python train.py --model="sound classifier" --dataset="read English sentences (LibriTTS-R)" --train_examples=15625 --noise_aug=0.002 --n_mels=80 --hop_length=160 --input="log_mel" --spec_augment=true --win_length=400 --targets=["voice"] --num_classes=2 --arch="conformer" --norm="layernorm" --activation="swiglu" --mlp_ratio=2 --head_dim=64 --fused_qkv=false --qk_norm=false --inner_norm=false --kv_group_size=2 --subsampling=4 --layers=12 --width=160 --positions="sincos" --kernel_size=15 --loss="cross_entropy" --init="kaiming_normal" --residual_init="zero_last" --optimizer="adamw" --lr=0.0011 --beta1=0.9 --beta2=0.999 --eps=1e-08 --steps=9100 --batch_size=256 --epochs=149.1 --lr_schedule="cosine_restarts" --final_lr_fraction=0 --warmup_steps=180 --weight_decay=0.4
Rows from block 7, named by matrix and row number. Each number is 128 + 24 x the weight over its row's rms, rounded and kept within 0 to 255. All counts start at 0. After the name is the row's rms in percent of the matrix's.
# pw1: conv module expand (GLU, value and gate stacked) (model.blocks.7.conv.pw1.weight, 320x160), inputs 0-79
pw1.227 117 [125 132 158 128 145 150 137 130 163 125 142 109 158 137 159 125 122 119 106 104 180 137 124 120 155 139 159 146 123  89 111 109  80 138 145 118  91 133 141 127 143 138 136 146 144 143 123 118 163 129 140  99 120 159 142 115 119 130 130 143 121 120 118 108  95 100 139 154 127 135 121 117 144 204 146 189 139 209 131 178]
pw1.228 104 [129  69 122 146 150 131 166 171 115 124 146  85 121 109 143 130 133 174 128 156 170 172 167  91 109 111 169 114 113 126 119 106 119 137 107 122 112 128 124 126 131 105  85 143 148 146 143 118  96 124 146  87 128 100 114 108 115 124 166 139 107 146 139 160  68 141 124 137 119 164 166 137 124 111 146 146 118 149 114 128]
pw1.229 087 [116 119 124 163 133 157 140 141 174 130 143 115 136 126 145 134 167 108 111 137 151 108 124 113 173 127 174 111 128 149 177 149 105 142 121 121 125 121 103 150 122 127 102 100 141 148 146 111 138 126 134 112 126 124 144 135 114 100 179 107 118 154 133 142  87 119 148 163 105 172 152 148 145 131 124 170 145 186 139 178]
pw1.230 081 [134 119 112 120 132 147 128 138 131 118 177  65 136 138 133 128 169 138  95 109 162 120 135 120 174 114 149 152 150 115 146 127 118 143 114 110 129 128 102 150 117 156 110 104 129 150 132  73 164 147 128  91  99 126 118 113 122 128 190 110 113 136 136 142  75 124 162 155 112 159 157 101 144 121 139 143 120 145 131 145]
pw1.231 106 [111  60 130  83 141 143 101 138 119  67 201 139 137 120 124 113 175 176 111 103 146 143 139 112 121 125 130 160 109 128 115 147 113 112 102 115 111 143  79 108 135 114  97 101 138 146 153 114 100 113 112 105 121 157  98  99 107 125 105 127  67 126 111 136  97 164 143 131 121 115 161 144 144 135 124 146 119 151 145 158]
pw1.232 085 [117 165 113 102 138 132 150 131 105 118 143 125 117  98 105 169 104 111 160 107  98 163 126 107 158 126 133 122  89 108 121 131 156 158 105 137 130 133 121 138 124 160 161 179 100 121 142 107 135  89 129 164 121 125 134 156 122 143 129 140 110 127 162 142  82 139 143 132  91 122 100 138 114 125 115 108  99 105 142 111]
pw1.233 084 [130 156  86 154 109 146  96 106 159 111 145 141 134 135 108 101 124 107  99 158 154 104 146 132 178 126 145 105  88 119 133 113 105 108 141 116 114  98 114 138 114 115 111 121 149 149 155 147 154 138 141 119 120 136 146 116 140 128 177 152  97 202 139 136 123 143 112 123 145 168 105 115 131 139 144 158 123 119 113 121]
pw1.234 104 [128 117  91 186 144 143 131  86 128 157 160 126 125 116 166  99 155  81 105 127 131 113 110 129 174 119 140 137 107 122 120 101 112  81 113  79 131  89 106 143  89 142 132 139 137 144 120  99 136 132 123 130 121 138 122 115 107  93 150 159 142 244 124 129 130 121 100 157 127 194 137 156 135 121 151 153 111 130 121 168]
pw1.235 104 [110 125 146 174 121 111 109 120 135  89  98 122 127  95 114 147  95 107 144 144 128 177 157 119 135 158 120 129 125 117 101 115  89  92 119 117 103 113 122 154 129  79 136 119 136 115 166 130 135 120 160 146 128 117 111 176 150 154 106 164 162 105 122 124 175 112 137  80 146 141 109 123 133 141 147 109 113 115 144  78]
pw1.236 092 [133 129 136 146 106 157 114 109 129 147  96 123 157 161 113 167 216  83 121 123 102  83 124 137 137 126 116 131 136 151 133 125  96 104  94  81 114  79  84 152 124 100 120 108 103  97 119 115 122 134 137 134 122  99 125 156 116 160 147 130 136 128 118 119 142 110 132 102 164 133 139 137 151 143 113 109 130  91  91 131]
pw1.237 084 [116 139 121 133 119 139 108 148 182 135 142 135 132 133 147 124 144 145 118 137 179 133 166 143 163 162 177 158 140 103 146 139 126 131 149 100  77 122 124 114 113 110 107 102 158 170 135 131 126 131 166 115 126 123 117 125 116 164 157 108 107  61 104 128 108 114 158 127 132 138 106  95 161 169 132 177 163 180 135 184]
pw1.238 073 [133 149 101 134 137 157 148 111 111 154 154 101 108 141 127 141 139 112 118 142  66 117 138 141 175 153 104 117 123 150 129 161 162 150  92 115  93  87  55 113  55 154 136 117 131 119 109  99 110 113 131 172 115 132 130 116 104 128 169 122 154 175 137 136 143 140 103 142 137 116 128 118 136 120 127 118 143  74 140 194]
pw1.239 109 [123 131  94 177 139 152 129 101  92 136 137 143 118 125 122 105 139 121 121 141 137 132 119  92 123 112 106 136  74 121  87 116 134 134  99 112 112 138 124 147 161 175 159 131 131 158 114  81 130 160 100 143 125 172 154 130 128 138 101 121 138 156 100 140 146 144 109 134  92 139 125 114  93 185 141 120 130 175 114 152]
pw1.240 098 [114 154  84 113 117 132 143 134 121 131  84 115  95 122  96 130 138 127 120 125  94 141 168 135  87 118  65 102  77 159  93 108 160 155 116 154 121 104 108 133 156 173 126 150 106 138  63 153 109 132 125 182 103 113 126 111 146 118 141  88 127 133 116 109 121 115 151 129 111 108 112 112  77 108  85  81 117 112 136 122]
pw1.241 091 [174 106 121 134 105  98 147 129 104 140 148 114 157  93 141 107  95 116 144 133 129  99 102 103 143 165 168 104 113 135 111 157 147 114 140 154 159 131 113 126 181 120 129  90 168 113 104 103 159 130 147 159 138 133 114 141 176 116 117 122 107 144 138 135 156 170  85 100 144 129 162 113 145 156 103 123 142 117 103 118]
pw1.242 098 [ 83 128 145 138 118 148  88 125  87  83 111 164 109 147 148 137 158 141 128 129 145 116  99 133 133 142 103  95  94 106  88 135 104 103 115  99 140 153 113 104 144 150 140 104 152 121 133  97  98 125 142 112 146 112 117 154 128 141 135 147 125 152 138 136 169 117  91 131 168 154 147  96 139 128 167 114 114 159 127 114]
pw1.243 096 [106 149  75 114 150 144 147 141  85 120 132 124  85  83 135 178 130 153 122 113 137 152 157  91  63  99 129 116 109 123 136 133 159 146 100 160 135 159 130 121 128 147 146 135 125  84 119 138 117 150 112 144 115 140 107 129 144  85 136 163 116 172 188 126 109 193  89  80 132 143 154 118 107 103  78 104 134 126 120 139]
pw1.244 078 [123 127 142 162 143 112  92 111 183 102 102 120 129 123 101 120 123 127 157 157 133 120 135 144 134 113 128 156 122 116 118 136 118 119 118 131 122 144 142 152  69 145 138 120 107 146 167 146 142 153 125 131 128 123 144 116 132 197 102 138 118 134 150 102 130 141 150 115 114 137 142 115 151 134 156 120  96  80 162 107]
pw1.245 088 [105  99 115  72 149 157 166 134 121 112 131 134 125 104 108  99  94  94 133 156  80 125 155 115 139 102 150  90 109 151 140 111 125 134 161 171 143 137 130 130 106 127 159 134 140 137 153 105 142 147 103 169  87 113 140 114 140 119 132  80 105 175  91 160 116 123 125 156 121 131 182 116 143 151 107 111 107  70 142 142]
pw1.246 109 [116 121 123 121 142  95 137 125 143 127 170  93 146 140 141 151 184 141 154 112 169 116 112 137 138 132 146 134 176 107 128 108 111 132 106 108 139 111 134 117 127 121  98 122 152 167 127 134 107 119 124  62 122 155 119 142 110 130 150 119 128 107 135 160  82 104 156 146 134 145 116 156 111 126 154 179 137 121 128 149]
pw1.247 092 [144 134 131 126 131 113 101 153 122 130 129 112  92 136 109 145 161 137 122  92 160 125 170 151 112 126 157 141 151 145 183 135 136 198 111 138 101 132 131 125 137 135 114 115 116 129 129  96 140 142 119 142 143 121 146 128 128 141 122 125 160  82  87 139 147 121 146 143 110 105 100 105 147 154 122 154 157 175 114 171]
pw1.248 112 [138 112 125 163 165 132  59 121 132 141 196 139 142 124 115 145 132 137  92 124 102 129 105 136 112 162  88  68  81 128 103 116 116 121 101 132 154  85 113 107 138 124 146 154 125 119 148 143 127 153 104 116  90 133 156 182 120 161  91 145 131 152 136 120 170 122 117 110 142 146 137 147 153 119 143 115 104  95  99 108]
pw1.249 090 [146  98 112 148 112 150 163 111 136 142 130 141 121 120 150  87 116 109 110 135 111  91 155 136 152 119 157 113  94 147 169 160 143 113 145 104 164  95 133 119  59 132 130 111 134 119 132 166 137 137 131 145 128 131 140 113 110 101 174 100 117 182 127 124  81 133 103 152 140 169 156 157 104  88 108 141 102  92 134 149]
pw1.250 099 [131 133 140 179 145 160 111 154 162 131 141 123 136 138 153 168 118  95 132 141 156 166 132  98 126 145 150 132 133 148  94 148 129 144 116 110  92 132 142 158 102  92  98 156 135 153 152 114 136 108 143 100 150 142 118 122 119 116 124  97 116  94 110 119  58 129 145 144 115 133 139 145 121 166 128 180 172 123 130 162]
pw1.251 096 [136 121 115 179 146 166 101 139  93 159 154 109 143 123 119  65 171 127 117 147 130  96 104 117 158 130  86 153 100 166 125 118 112 131 108  83 124 122 126 134  89 143 119 119 109 149 163 120 156 158  96 125 120 136 133 136 101 167  83 109 140 163 128 105 127 125 126 156 108 153 181 118 112 133 110 135 177 125 103 182]
pw1.252 103 [148 148 163 148 117  97  81 153 152 128 152  97 164 128 168 129 124 144  85 112 191 155 143 147 130 120 141 153 146 108 145 121 116 166 116 118  97 126 131 131 117 136 114 154 126 122 153 121 150 105 111  90 140 140 146 129  92 152 134 135 150  81 139  91 105 114 134 131 111 105 121 106 155 152 126 160 146 168 113 152]
pw1.253 077 [145 119 103 129 163 149 135 137 133 183 138  70 109 124 133 118 134 123  65 119 122 147 159 142 158 104 156 133 126 148 152 111 104 139  91 127  98 116 145 130  97 131 105 124 153 140 137 112 175 134 138 124 125 130 115 110 127 140 180 106 142 164 112 123 106 126 116 180 124 121 120 136 131 112 155 136 109 172 148 167]
pw1.254 082 [147 174 120 169 129 133 118 109 135 101 145 136 134 151 169 134  99  91 120 118 160 111 159 119 152 122 145 151 105 117 116 140  95 133 142  95 124 140 106 125 122 151 162 122 131 151 125 130 124 144 159 132 125 145 128 128 140 130 133 109 112 186 152 121 163 124 106 134 149 142 141 125 114 163 135 171 168 128 117 152]
pw1.255 110 [176 146 157 122 112 141 103 125 136 121 115 155 158 148 178 155 177 108 115 121 126 122 115 141 112 130 125 109 105  92 159  87 117 104  99  83 131 144 148 157 110 148 126  99 151 139 119 107  98 111 153 134 150 100 144 121 106 141 127 149 146  97 112 150 134 125 106 137  96 124 127 135 163 126 120 105  99 125  78 149]
pw1.256 125 [171 114  92 170 112 143 107 132 139 154 121 124 154 119 189 108 154 117  91 118 153 107 110 111 132 133 180 135 133 131 112  85 157  79 112  98  97 114 134 140 117 150 101 129 132 146 139 128 116 150 136 119 132 161 125 112 155 104 152 141 164 148 156 122 104 101 113 140 162 155 121 129 125 128 102 142 138 179  89 148]
pw1.257 099 [125 175 123 119 117 149 116  95 118 107 118 152 146 137 126  91 101 119 119 136 113 103 156 156 180 160 133 164 138 135 117 135 103  99 138 126 144 114 103 111 121 163 135 125 157 149 120 131 107 119 116 129 114 102 138 125 104 128  85 111 120 121 115 162 136  96 163 144 139 103 128 120 146 188 126 195 135 156 102 149]
pw1.258 065 [113 149 143 110 114 149 104 202 151 114 132  58 149 141 128 123 118 102 167 102 143 138 109 143 114 137 158 119 120 123 136 127 158 160  66 134 123 106 143 109 118 136 152 137 123 139 141 118 140 130 160 120 110 127 150 106 124 140  91 113 163  81 129 151 148 149 140  93 158 127 116 133 102 166  93 148 129  82 127 133]
pw1.259 097 [129 170 140 137  96 141 101 153 150 119 148 106 151 140 159 105 116 130 131 128 146 115 107  74  67 118 140 125 108 101 118 123 121 176 107  98 108 117 169 105 176 107 142 159 149 149 109 113 107 132 125 108 154 148 113 152 147 136  96 160 138 140 130  91 145 132 105 116 124  90 134 107 100 140 136 188 134 193  96 159]
pw1.260 087 [113  91  87 108 133 169 165 156 141 107 126  44 162 114 146 131 119 135 171 107 165 124 129  74 124 130 174 138 147 145 142 107 135 130  86 159 115 178 144 156 154 141 125 135 149 141 142 153 120 131 136 107 125 153 125  80 131 112 148 116 117 119 128 163  94 184 145 133 123 118 133 180 139 155 130 154 145 156 121 143]
pw1.261 117 [139 158 144 102 104 123  92 152  93 105 130 112 134 140 150  87 116 145 140 114 124  80 122 139 122 134  95 135 121 134 151 132 143 137 126 100 114 143 173  98 139 110 121 128 126 171 191 135 102 126 133  59 143 159 132 106  96 123  97 128 176 136 128 101 125 150 148 120 128  92 146 147 115 116 128 130 158 164 100 138]
pw1.262 097 [ 98 122 121 110 152 118 137 115 150  99 154  93 145 130 136 154 103 142 155 140 230 139 150 150 154 118 143 157 128 121 118 107 106 139 120 108 157 188 122 132 140 139 115 112 147 189 123 128 140 113 152 113 131 126 128 123 150 116 137 113  72 114 117 155 128 155 141 115  84  97 144 152 138 165 138 168 140 151 116 153]
pw1.263 123 [123 139 142 123 152 138 118 134 146 133 123 122 130 125 141 121  86 105 142 150 126 156 109 116  80 124 129 147 120 131  81 165 167 148 157 128 105 126 157  94 117 121 142 171 117 119 151 151 122 116 122 141 121 165 128 126 163 132 105 180 126 109 136 121 109 134 174  86 157  90 125 163 116 142  95 102 166 105 144  86]
pw1.264 090 [105 145 157 187 123 140  96 141 170 126 153 107 162 146 147 119 110  93 109  94 143 124  94 110 140 153 151 143 118  76 137 124 104 143 142  93  94 135 148 118 142 119  96 130 145 146 116 117 120 131 133  93 113 133 126 104 130 148 151 117 101  94 146 104  80 105 164 175 121 119 110 111 164 176 143 179 121 158 142 167]
pw1.265 094 [160 123  60  91 124 183 111  96 137 145 184  86 142 126 149 157 164 120 105 119 133 107 130 144 114 130 148 166 101 139 145 162 129 162 103 113 109 130 114 130 103 159 146  91 118 128 157 118 134 122 146 116 128 147 138 123 149 148 163 108  94 139 134 141 100 163 126 176 124  97 156 171 157 164  91 150 128  83 150 159]