From a checkpoint of a small sound classifier.
Model: log mel input, arch conformer, activation swiglu, layers 12.
Rows from block 4, named by matrix and row number. Each number is 128 + 24 x the weight over its row's rms, rounded and kept within 0 to 255. All counts start at 0. Numbers have three digits each. After the name is the row's rms in percent of the matrix's.
# pw2: conv module project (model.blocks.4.conv.pw2.weight, 160x160), inputs 0-79
pw2.6 085:104143100168152127117149133112098098133143113117132150132124141111143109089138124107093143170127153146126150175160172149148104128142130103118135085134141178126142112108147135118126137108125131102099142129151188161093135081140189126132145117
pw2.7 091:148111124119081112131136144143162133145134122153124141138053090118118180122118174147107072095130127087156131146111154115104124140143154158123118129129123113082152151138079113101131152106085101123161125120092095113123138128146068146135142130
pw2.8 097:116176177138104153121119099106147115128157121133128125121106140131166118050159127159112114116114082063108119139132142100103119146146166063122114110112096164150122165143124134119134111164129123125141147099103122165134125135134130113139113119
pw2.9 100:128107105091145158122123135116102112134107146102108138154133125130117131167086129166130127098130104140183132103157069098153156119121092120152119147157111156106115126087176138170137105082109119134189130133121147142125116181115124107102096159
pw2.10 089:158124135139108128101167100173114175116149145119143155118135097128129163166162135085126158166104186131157144118121169132119120113124137124134108109144133102135119102142094131138137158128130145138078118150084119083121150164141140132117086100
pw2.11 101:103114082098121185120096170139110133145137132123141114161132154132131150183089092166103115103151132165176132124153084132162123128098111169130143139114137133119136134068151093170129123090115114130149117109156124124110128130145117119131122145
pw2.12 091:137150135181130166133122116141168125115136126127146167119090122123150160114146111146104069136137115108105136132137126147098104148158182108138151115111119109129135147106111104126129094144151126131108148122087088131127120145138105127141145124
pw2.13 091:137143118166100131160141100137147114142105120132130192124093116124110107082178098128150079138124085132108116134101114155106134130162179096139101133132134102110127150161101145093114116158163153111124158128096080159131106136125107101106155131
pw2.14 107:126123118112126163120137139150127143105087155133144147117153151121090182161104113143131083162126076156096092115152119182105102137137116109119125129110128126096122116137128121161122112087144168152105139132129103134143126138128145136120093153
pw2.15 092:155134137119112084130133123156148123142121139137074093124145063136121129105114132064168110091126118093106131120148148130102143121200156147131104120140143144113150127137113111101099122133137135156156131119157114105134165112100105144117141115
pw2.16 128:115119129143160088127159143158167155092089133137110154126145063122128131080119140092116129107158086104064129130141168148131131114176128079097119090139130115132115112116120109102143122085104120112106099150120122150120133135111111113132121186
pw2.17 102:128117111112125099134167134120192158083139134133169109141112135130107156133119149113091109174125091119110137112132168160102098131160090145137122154138116091143147142145125133087111138117108118086120145124124133164122122058131139154125122164
pw2.18 096:164132103147101111125165168081171120146177111128167156119093154122117117106195110121122097170096182104087132157121174149122114127129149150137138119135134152114127138135117174066127123169115117067115120095125167150115133110159157126121149097
pw2.19 110:106093130090151113078118151088123140118135135121147102163132144133130112136069128143095147129156083164146114135132108098159148112137106146139143151115120116154130126109169134182144121130117117130124115143129151126149144168131116092141107138
pw2.20 086:116130179121105119128131103119138144130135127144179165090143165131152149145161147133128091150126108117136099121101128135075088130123078115120123140086115123126118133157092120097152113166109173122102121149130095149154128133139123152151091136
pw2.21 095:169145115109095120135130121145126135163154120127141067108113101136119140160124160123126106144143161132184123121110120163093133126140112174153132142106096139084124122157099121115141114144100135126166147126123087105148112125161111223146180135
pw2.22 104:102088146116086098124116086107151129143123112138084086111093084130115119110143162133117134119176097148171105135098118128134171104132097135143102176115102112117115114161107102131138110157138151141135161149106094120145108139127070145132140116
pw2.23 112:121103131146101106114138135126159149144132119121112116137157157138141080102165077103148166102098126125072128117134160136112100119130140120094123128134119130194146153119140149088161132200156101093134148139170162160113136101116120119123138122
pw2.24 095:098103102134111107067109112110093123133103111110105128158121151126150119113120077153119158133116094174170123125115099130144120129098149138123124105129115118147137125110157130160133131097156159124152132184111141131145123165134118058127131139
pw2.25 094:134162106176078152128112133074111115134141100130112118111091120119170115078148099186108136132109163088145161153138133135122133139127209090126137105139116127116112161117109141109116132147137132136135118094069134128135105158144089091125151111
pw2.26 121:142153142122090167139114104144108128129152122121119140105101121134145168125156154163130081102127121092164159137193128160119133117159154084151134107131133153093133126142089099160124139107118175126157123103097124113104141172147124130125102121
pw2.27 094:127148161143085155126130115112106106132145114122179176114160173130187078085154140174163177110101132039094152143137122115110128131125165103133133121133136155167126153101152160098179118146157125095111116119122152141106128134141117112125146131
pw2.28 085:144134105127101126106147141087105140126124138110129142102079095130098142126123135153097094134140141148186109154129150143137170121126154134149150129141126071057119121165109167157124122130116123142113120134066109108146113174133073147117132128
pw2.29 087:139130134168146121120157152082122125133144136136141148120108120137106105062169138112113133126113147096102135167147198108151128104119162104107145102143148111144136130152136133125138134096134126130090127111128168155113125155121093124112103123
pw2.30 100:108084105139103081128142130149168146150112140134089114131113122112096147113114153072130110095155105200136112131160137145168167118125072144085146125152116099115146137156148173169116133117107110153142117146174081119128152122101110139134110109
pw2.31 102:140091098145143082197140142108086130164123120126128118113150138142122077133124124138140187166120147149145131147092110136173125121099140154139140149150128114125134104149161148091127120158165141101136159176101158139129107125122132132112182159
pw2.32 096:138123100138139142132142152125148105143153134106145160133122171148099135128112124147124111096095120122127117109117143135180119125092140128099121139147152160127128163117178172129141124124112096101144122098179184177116133114115138146119116095
pw2.33 093:127128121177103123181117150082099116124149114143135107085114137112119127125131151173104124136112125103108164155115126117119144133148150123157128130129129125124116100122157137066130114152143109112113117088102184147097122110126112173131191109
pw2.34 122:143159151139121162122108098127118117152151127126109102156116156149142126136127108169148140138121171122179132105115107101153117137083143156148120161140123113113139156138125137163096131163147137165186135133127114096154128136134116069121121081
pw2.35 086:163135115136134118145143165132165133146144132131119115151130151146126143125126113127117149095106173133128155118141140128172122132097124135132132155139132147149152169123179141109110123152106095089193145109140180128113149072131125129118091071
pw2.36 105:149120109111195152091143150169103128126121149105108122146148102140113136153080101086092139122155139185139115134114089117198153110120094154138136130139144093116128096124143106183127133097126127164117129158128116065144130135109148108112105138
pw2.37 092:163128135131089127165159141164148133144155136151097131126130120119098174187146163095155103106076197127136123104097154115109111134115096159118137137124126138114138160153077154083124147161120137128142147133159076111110152099126150170135107097
pw2.38 087:152136154136116131135123141152156113146135141123159125143163140140106148165132120125163080075079133103135074119069123097113140110089101175132131180116134125159130171139115159136152119167127138141145129123154107151148136134107122193129131092
pw2.39 116:113124133102175149097119128114095139145127109146094090129148130114133125137067173143116154085143126126171122144153103083168150132124099118122139111110107141138121106094162120172155139103102132148127091144134154072144133194120145123151072130
pw2.40 084:152147153086145161143111109184116121127107152126144138108138160135148166187087119128150091134127148124118116103109075111080114150109101143171116137125150135096125122155109102135128147134135158142145144123109094108134121098114194143115127140
pw2.41 078:087081113172147125140130164127128147115119131119133093113124130118097148165113137151111113149149115228161135128126122140126139131150107158102141128133133113106122114155146167126122132136117121147114139148161088052135125141132108158126100121
pw2.42 089:157134116089175135138129165121154126138122142121140161134150153121131156207090117119137142095112194160115144151154138109164106112117100121105128124121157188169147137125139137128098146111109110124099135109150160129132144099120191146123107114
pw2.43 068:136122135143098124134115121052149103132133119142147101109083159131118133119163153178099124111095118120171140130092140087119130153090113171128126135118116153124113145141111159097090120134139108146167133122141122160141090101151099189137140088
pw2.44 084:120118118114127156161105086200086140129096155143134166107129108130136176166125131129151104125130137129153108113099086155114125145114090151142122131120121077094132095127100077166109135127135157157125144165099075104133123146127135123125152126
pw2.45 112:136121142159107109123166098135151129127147127140133151129090131123099154131185146116116106128093135122121116121084155123107119117118058128107128126124131106122118113177066130107125128127108135118086118130122088125128112147152121136117062063
pw2.46 090:121140141156112128148137103100149136136159119131131150097126086123129098093195135137109158138109120065115126151128174097106123113119134129102111123119107110126108138168101102111146099128122105137127130111107100151126138141137115151146131086
pw2.47 111:123110143188138173112132138135165155147148142122165125137115150153126125108127104195086137141134129143155124153129123138166127129122162127154126170118136123163143144122147133131132099152148107143127159115088141123148118161138122110125096086
pw2.48 079:121150106129131150092104111091110112146130112120158129151150179126157120128109131185135151107095182097155137073133100096124123129103161145129128130123124172178123140073153143127153118136164120155155106123140149133130142147153132086142125113
pw2.49 085:097116140111201127095124147131096154114094134111139134134178149123127123137077137131126155118147132170117104156148137114184124112128085120110116110123130140120125083130145115181147137070100134177113113119139148086139135152123143109126066122
pw2.50 094:156146114180070136158130136123160104142118119125124151114100120126136100077187098129136099142117167077098154125121155160085126139167212119132121125137138129119129158123108137073110118170158120108143143105125127154110131110129105105112176115
pw2.51 075:147130123124186145084106145108097099144126132118142117141172111146160115147112106098115137084115168158142144118161113130181093117124130125147138124131130147140121115080170107159154138132105138147186162136175173136128122121133156134120143114
pw2.52 100:139123112120066103178117123160146099125094138121111152124094104137123127130154108128157085111129108101127131112088127142079135149133153136141125160148131111111129174130108148093100117175140107095150137129132092149111124088124068138114208142
pw2.53 078:127087155145154090165119110111162114099131108115171175126134171135136117123177145134126128130119116062109146138120156129063108134139136113135119119114139163177136172112126124117127117119127129105109121112123157188143125114133125155141161110
pw2.54 107:108145142106170165100108116116116125126131107128173125138177190118161123142087134167131165121116143117100120107133085084133114137084106132122133116114126164170121134095180131147169128094129123131123103126137161122151138137138173112140090133
pw2.55 083:144127124159107117162138140118123132135124127130098121095093073119138134129131146093121115139128180108121120148115165107100153114166174133127142071133105094072117116164091130090100156172111118163104129120108120083115122145152100177123137118
pw2.56 106:115159147104166171138099127161094149102127161114144107129139139146136130166075126152152128121147168127151117144164111171141132106137110150160145130122131148104119089136115120178110138115144131191121133085143142100128146161143129147124123092
pw2.57 097:107141133145129099162092118083126092113089098136118109124117110122158059096155147145145159119155118090119147136094126115117154150166179123138116115131115140111126154118128118064118123194147094121123128109127131123135124096143111137137184157
pw2.58 123:098117144137137129120118111173150151113095146117104136108106115121137167088116140086110106130178095134100130137170131170134123116172145108125132104124114114119134118134131087149142124093121137152139149124150093095135150153122119117138082120
pw2.59 086:126163132056137106125115132163100115128127131128147125112184122131151103170119138092156138115135127125124099129099108118108124146085084176135100146106147153148141086083102094150136129100103133131142133149174134131115146094121152156122142142
pw2.60 105:119138129090157123097131144153132120102104149105163163122125095130122118131079129128130101104138095101101097125108140085117143136131113141128128120155148097113110108123133112136150106090110084143088098122131127110123140147112082174109116158
pw2.61 108:102089119103182087113109116133091144108129138116131123139176144131124139155097111095124169152144090200151110115143110126157123114109088163130125121121132103144123075116149083189136139064142151139109130161153155117140129140123161127132121161
pw2.62 095:129118125084160160133099132135102134117131151114107091117119113124083180181085151145117109114155107129152113140161096142143157107128103130151138136128130129108122107132127128182121146108102150162133117101106143123119119188101132162115130139
pw2.63 114:138140156131123114128147116147159141134138136121087098117105098122112156126132152093158113107133155134121132150151168127133149108159092124113133113145133130088118121182082122131112155126110136180117122107143095072140147136117130136140061078
pw2.64 130:099150125106185135106101123144091091091088132107166150120186147134171080140091097107142170142151144132078135126124095107139117137130142148148127101135151139157118109079151096121134142115129112123098132132155168132128138093121169106119174175
pw2.65 114:153102115103154134127152154148140172109152155136130125122161107132084189180095141103105121122098160142112127140163171140129099095138085129112152120115134124135129134164094137130139142132097154135104136107145131132110147111133140177133097103
pw2.66 102:133128141200116152105146116101180144125170110124141137130083144121134138076179116161105136157142125101126162162112158143097114137145155115134132128131126120124138147143121130098141131170116101111135138090080119129121105162139114106120136069
pw2.67 111:094087120139147150103108103107124148135128135129128119141123154134120150105089108198105144123143077180185113120125075146167145122110133105133118147124105112151136134129174124182149117086141148149142145174117091127163126169132111078130086143
pw2.68 083:141142130108109128141101110105080087129099131108106110119102105144131053110136106136158170169153106110165141145111112132138143125131150115164100148153144116078124110128103091146092131166155152144138150127089141112127094140121125104096188169
pw2.69 107:104113123088158134108117098160074147111106150109090134128142085136138161153096134082136132110146109164174114118140102109153150113128100118144118116140122091113119078118128079194113142090102153161123116174118099062122141183106133111123100156
pw2.70 089:103117128117165102125098112101120128092154123131146121134188112137140145134124127105096154125115122113084135110182150100103093119136081118117118121117123138169136136124132098134118124103148120117137115135170161162108154074142156141145120152
pw2.71 100:162116145114144110135135113164129138146136137130121129139146114127111130133149133094174140105105140140140101136105143130114147109117100129135103147132131111128123149177100171128164160150104167150128142130147090120138137142093145137118120105
pw2.72 100:149159159155109148115146173113164167130140128114095109119091112128137133117104108146115110150133181125114134149131141125120128116182170131131130133128119125093113157165110158123115121181151122164148112071074103085150157157129103094131102084
pw2.73 097:124162125139125162154105097127119093125121122124185172129124189132163096105142108185173161148123161108132163115096066154117114159121152112142126124124138152122119162152128143119111146157136134095148151118112127119143133103150149082123160123
pw2.74 085:119126124141130138098113135129111137110095137138148156097075075115121161143127129124087075116154129133134093152105113117125147136126136150132146129098112059086117119151089099147108118150117128138100127139080074097154115172133083125131156129
pw2.75 100:120124118166102117138142089113107132127125122127156166119081160121121138104164109182150132163125115161143127127067094164145138120095104120126112145120131086112122134170109136120105109143156170121108152156091068129161114157135108079117127106
pw2.76 097:118113109153098108108159113055165108124146122135145176110085121122108112062167134126096097136103100084092127123123173133089128130136163109108123119129124129134122165124113150077123135153137105074108108113121144186111113127130097114118154117
pw2.77 105:104130119120119119111147116158196135085108148138171145109121142125114190153102120145103060140122087136091114099111119136070097170132088132118136133126131135130125135130130127101115098098117112107115119129106064152140114111129106158120108154
pw2.78 068:138129110139128133152117113131067133139163107127135123136168145137142097148122128132138161129108148178143146115149086158144115130105108123187141145121109160113143137098175156118127126160131128085153141130118158123124142105139185125125164142
pw2.79 111:104104099157133121154131115113126131129092122144131157111113125121127130088149124149106108147133073150110110116114096154121133151135154080113115122127113110157120125117159129107128085107157150092114150166126092183133106149144094123123152172
pw2.80 109:151117150152148085165144146120147130131136121143118120113069122124082140141173167140140102147167127142146102186092171119133173104146120166136119160109132105101134129175091158124120142148116150142133147121088102097129114129118115172134145116
pw2.81 126:111104125136110115127118104098171148139135126146085114121149121128092102109151132097131140109102093131091114132142156128147125124126101119095121164129151129188132140150142137127123131157143124106140123136165139174117134107103115098141114089
pw2.82 110:116149131143127145152131100103119106131113101127127163125145169103140064066151129159147163148115106107089156126141095126110123124140142079142115108152132143148115139110161158107124137145170133111134125107146173157135117111111179093117118109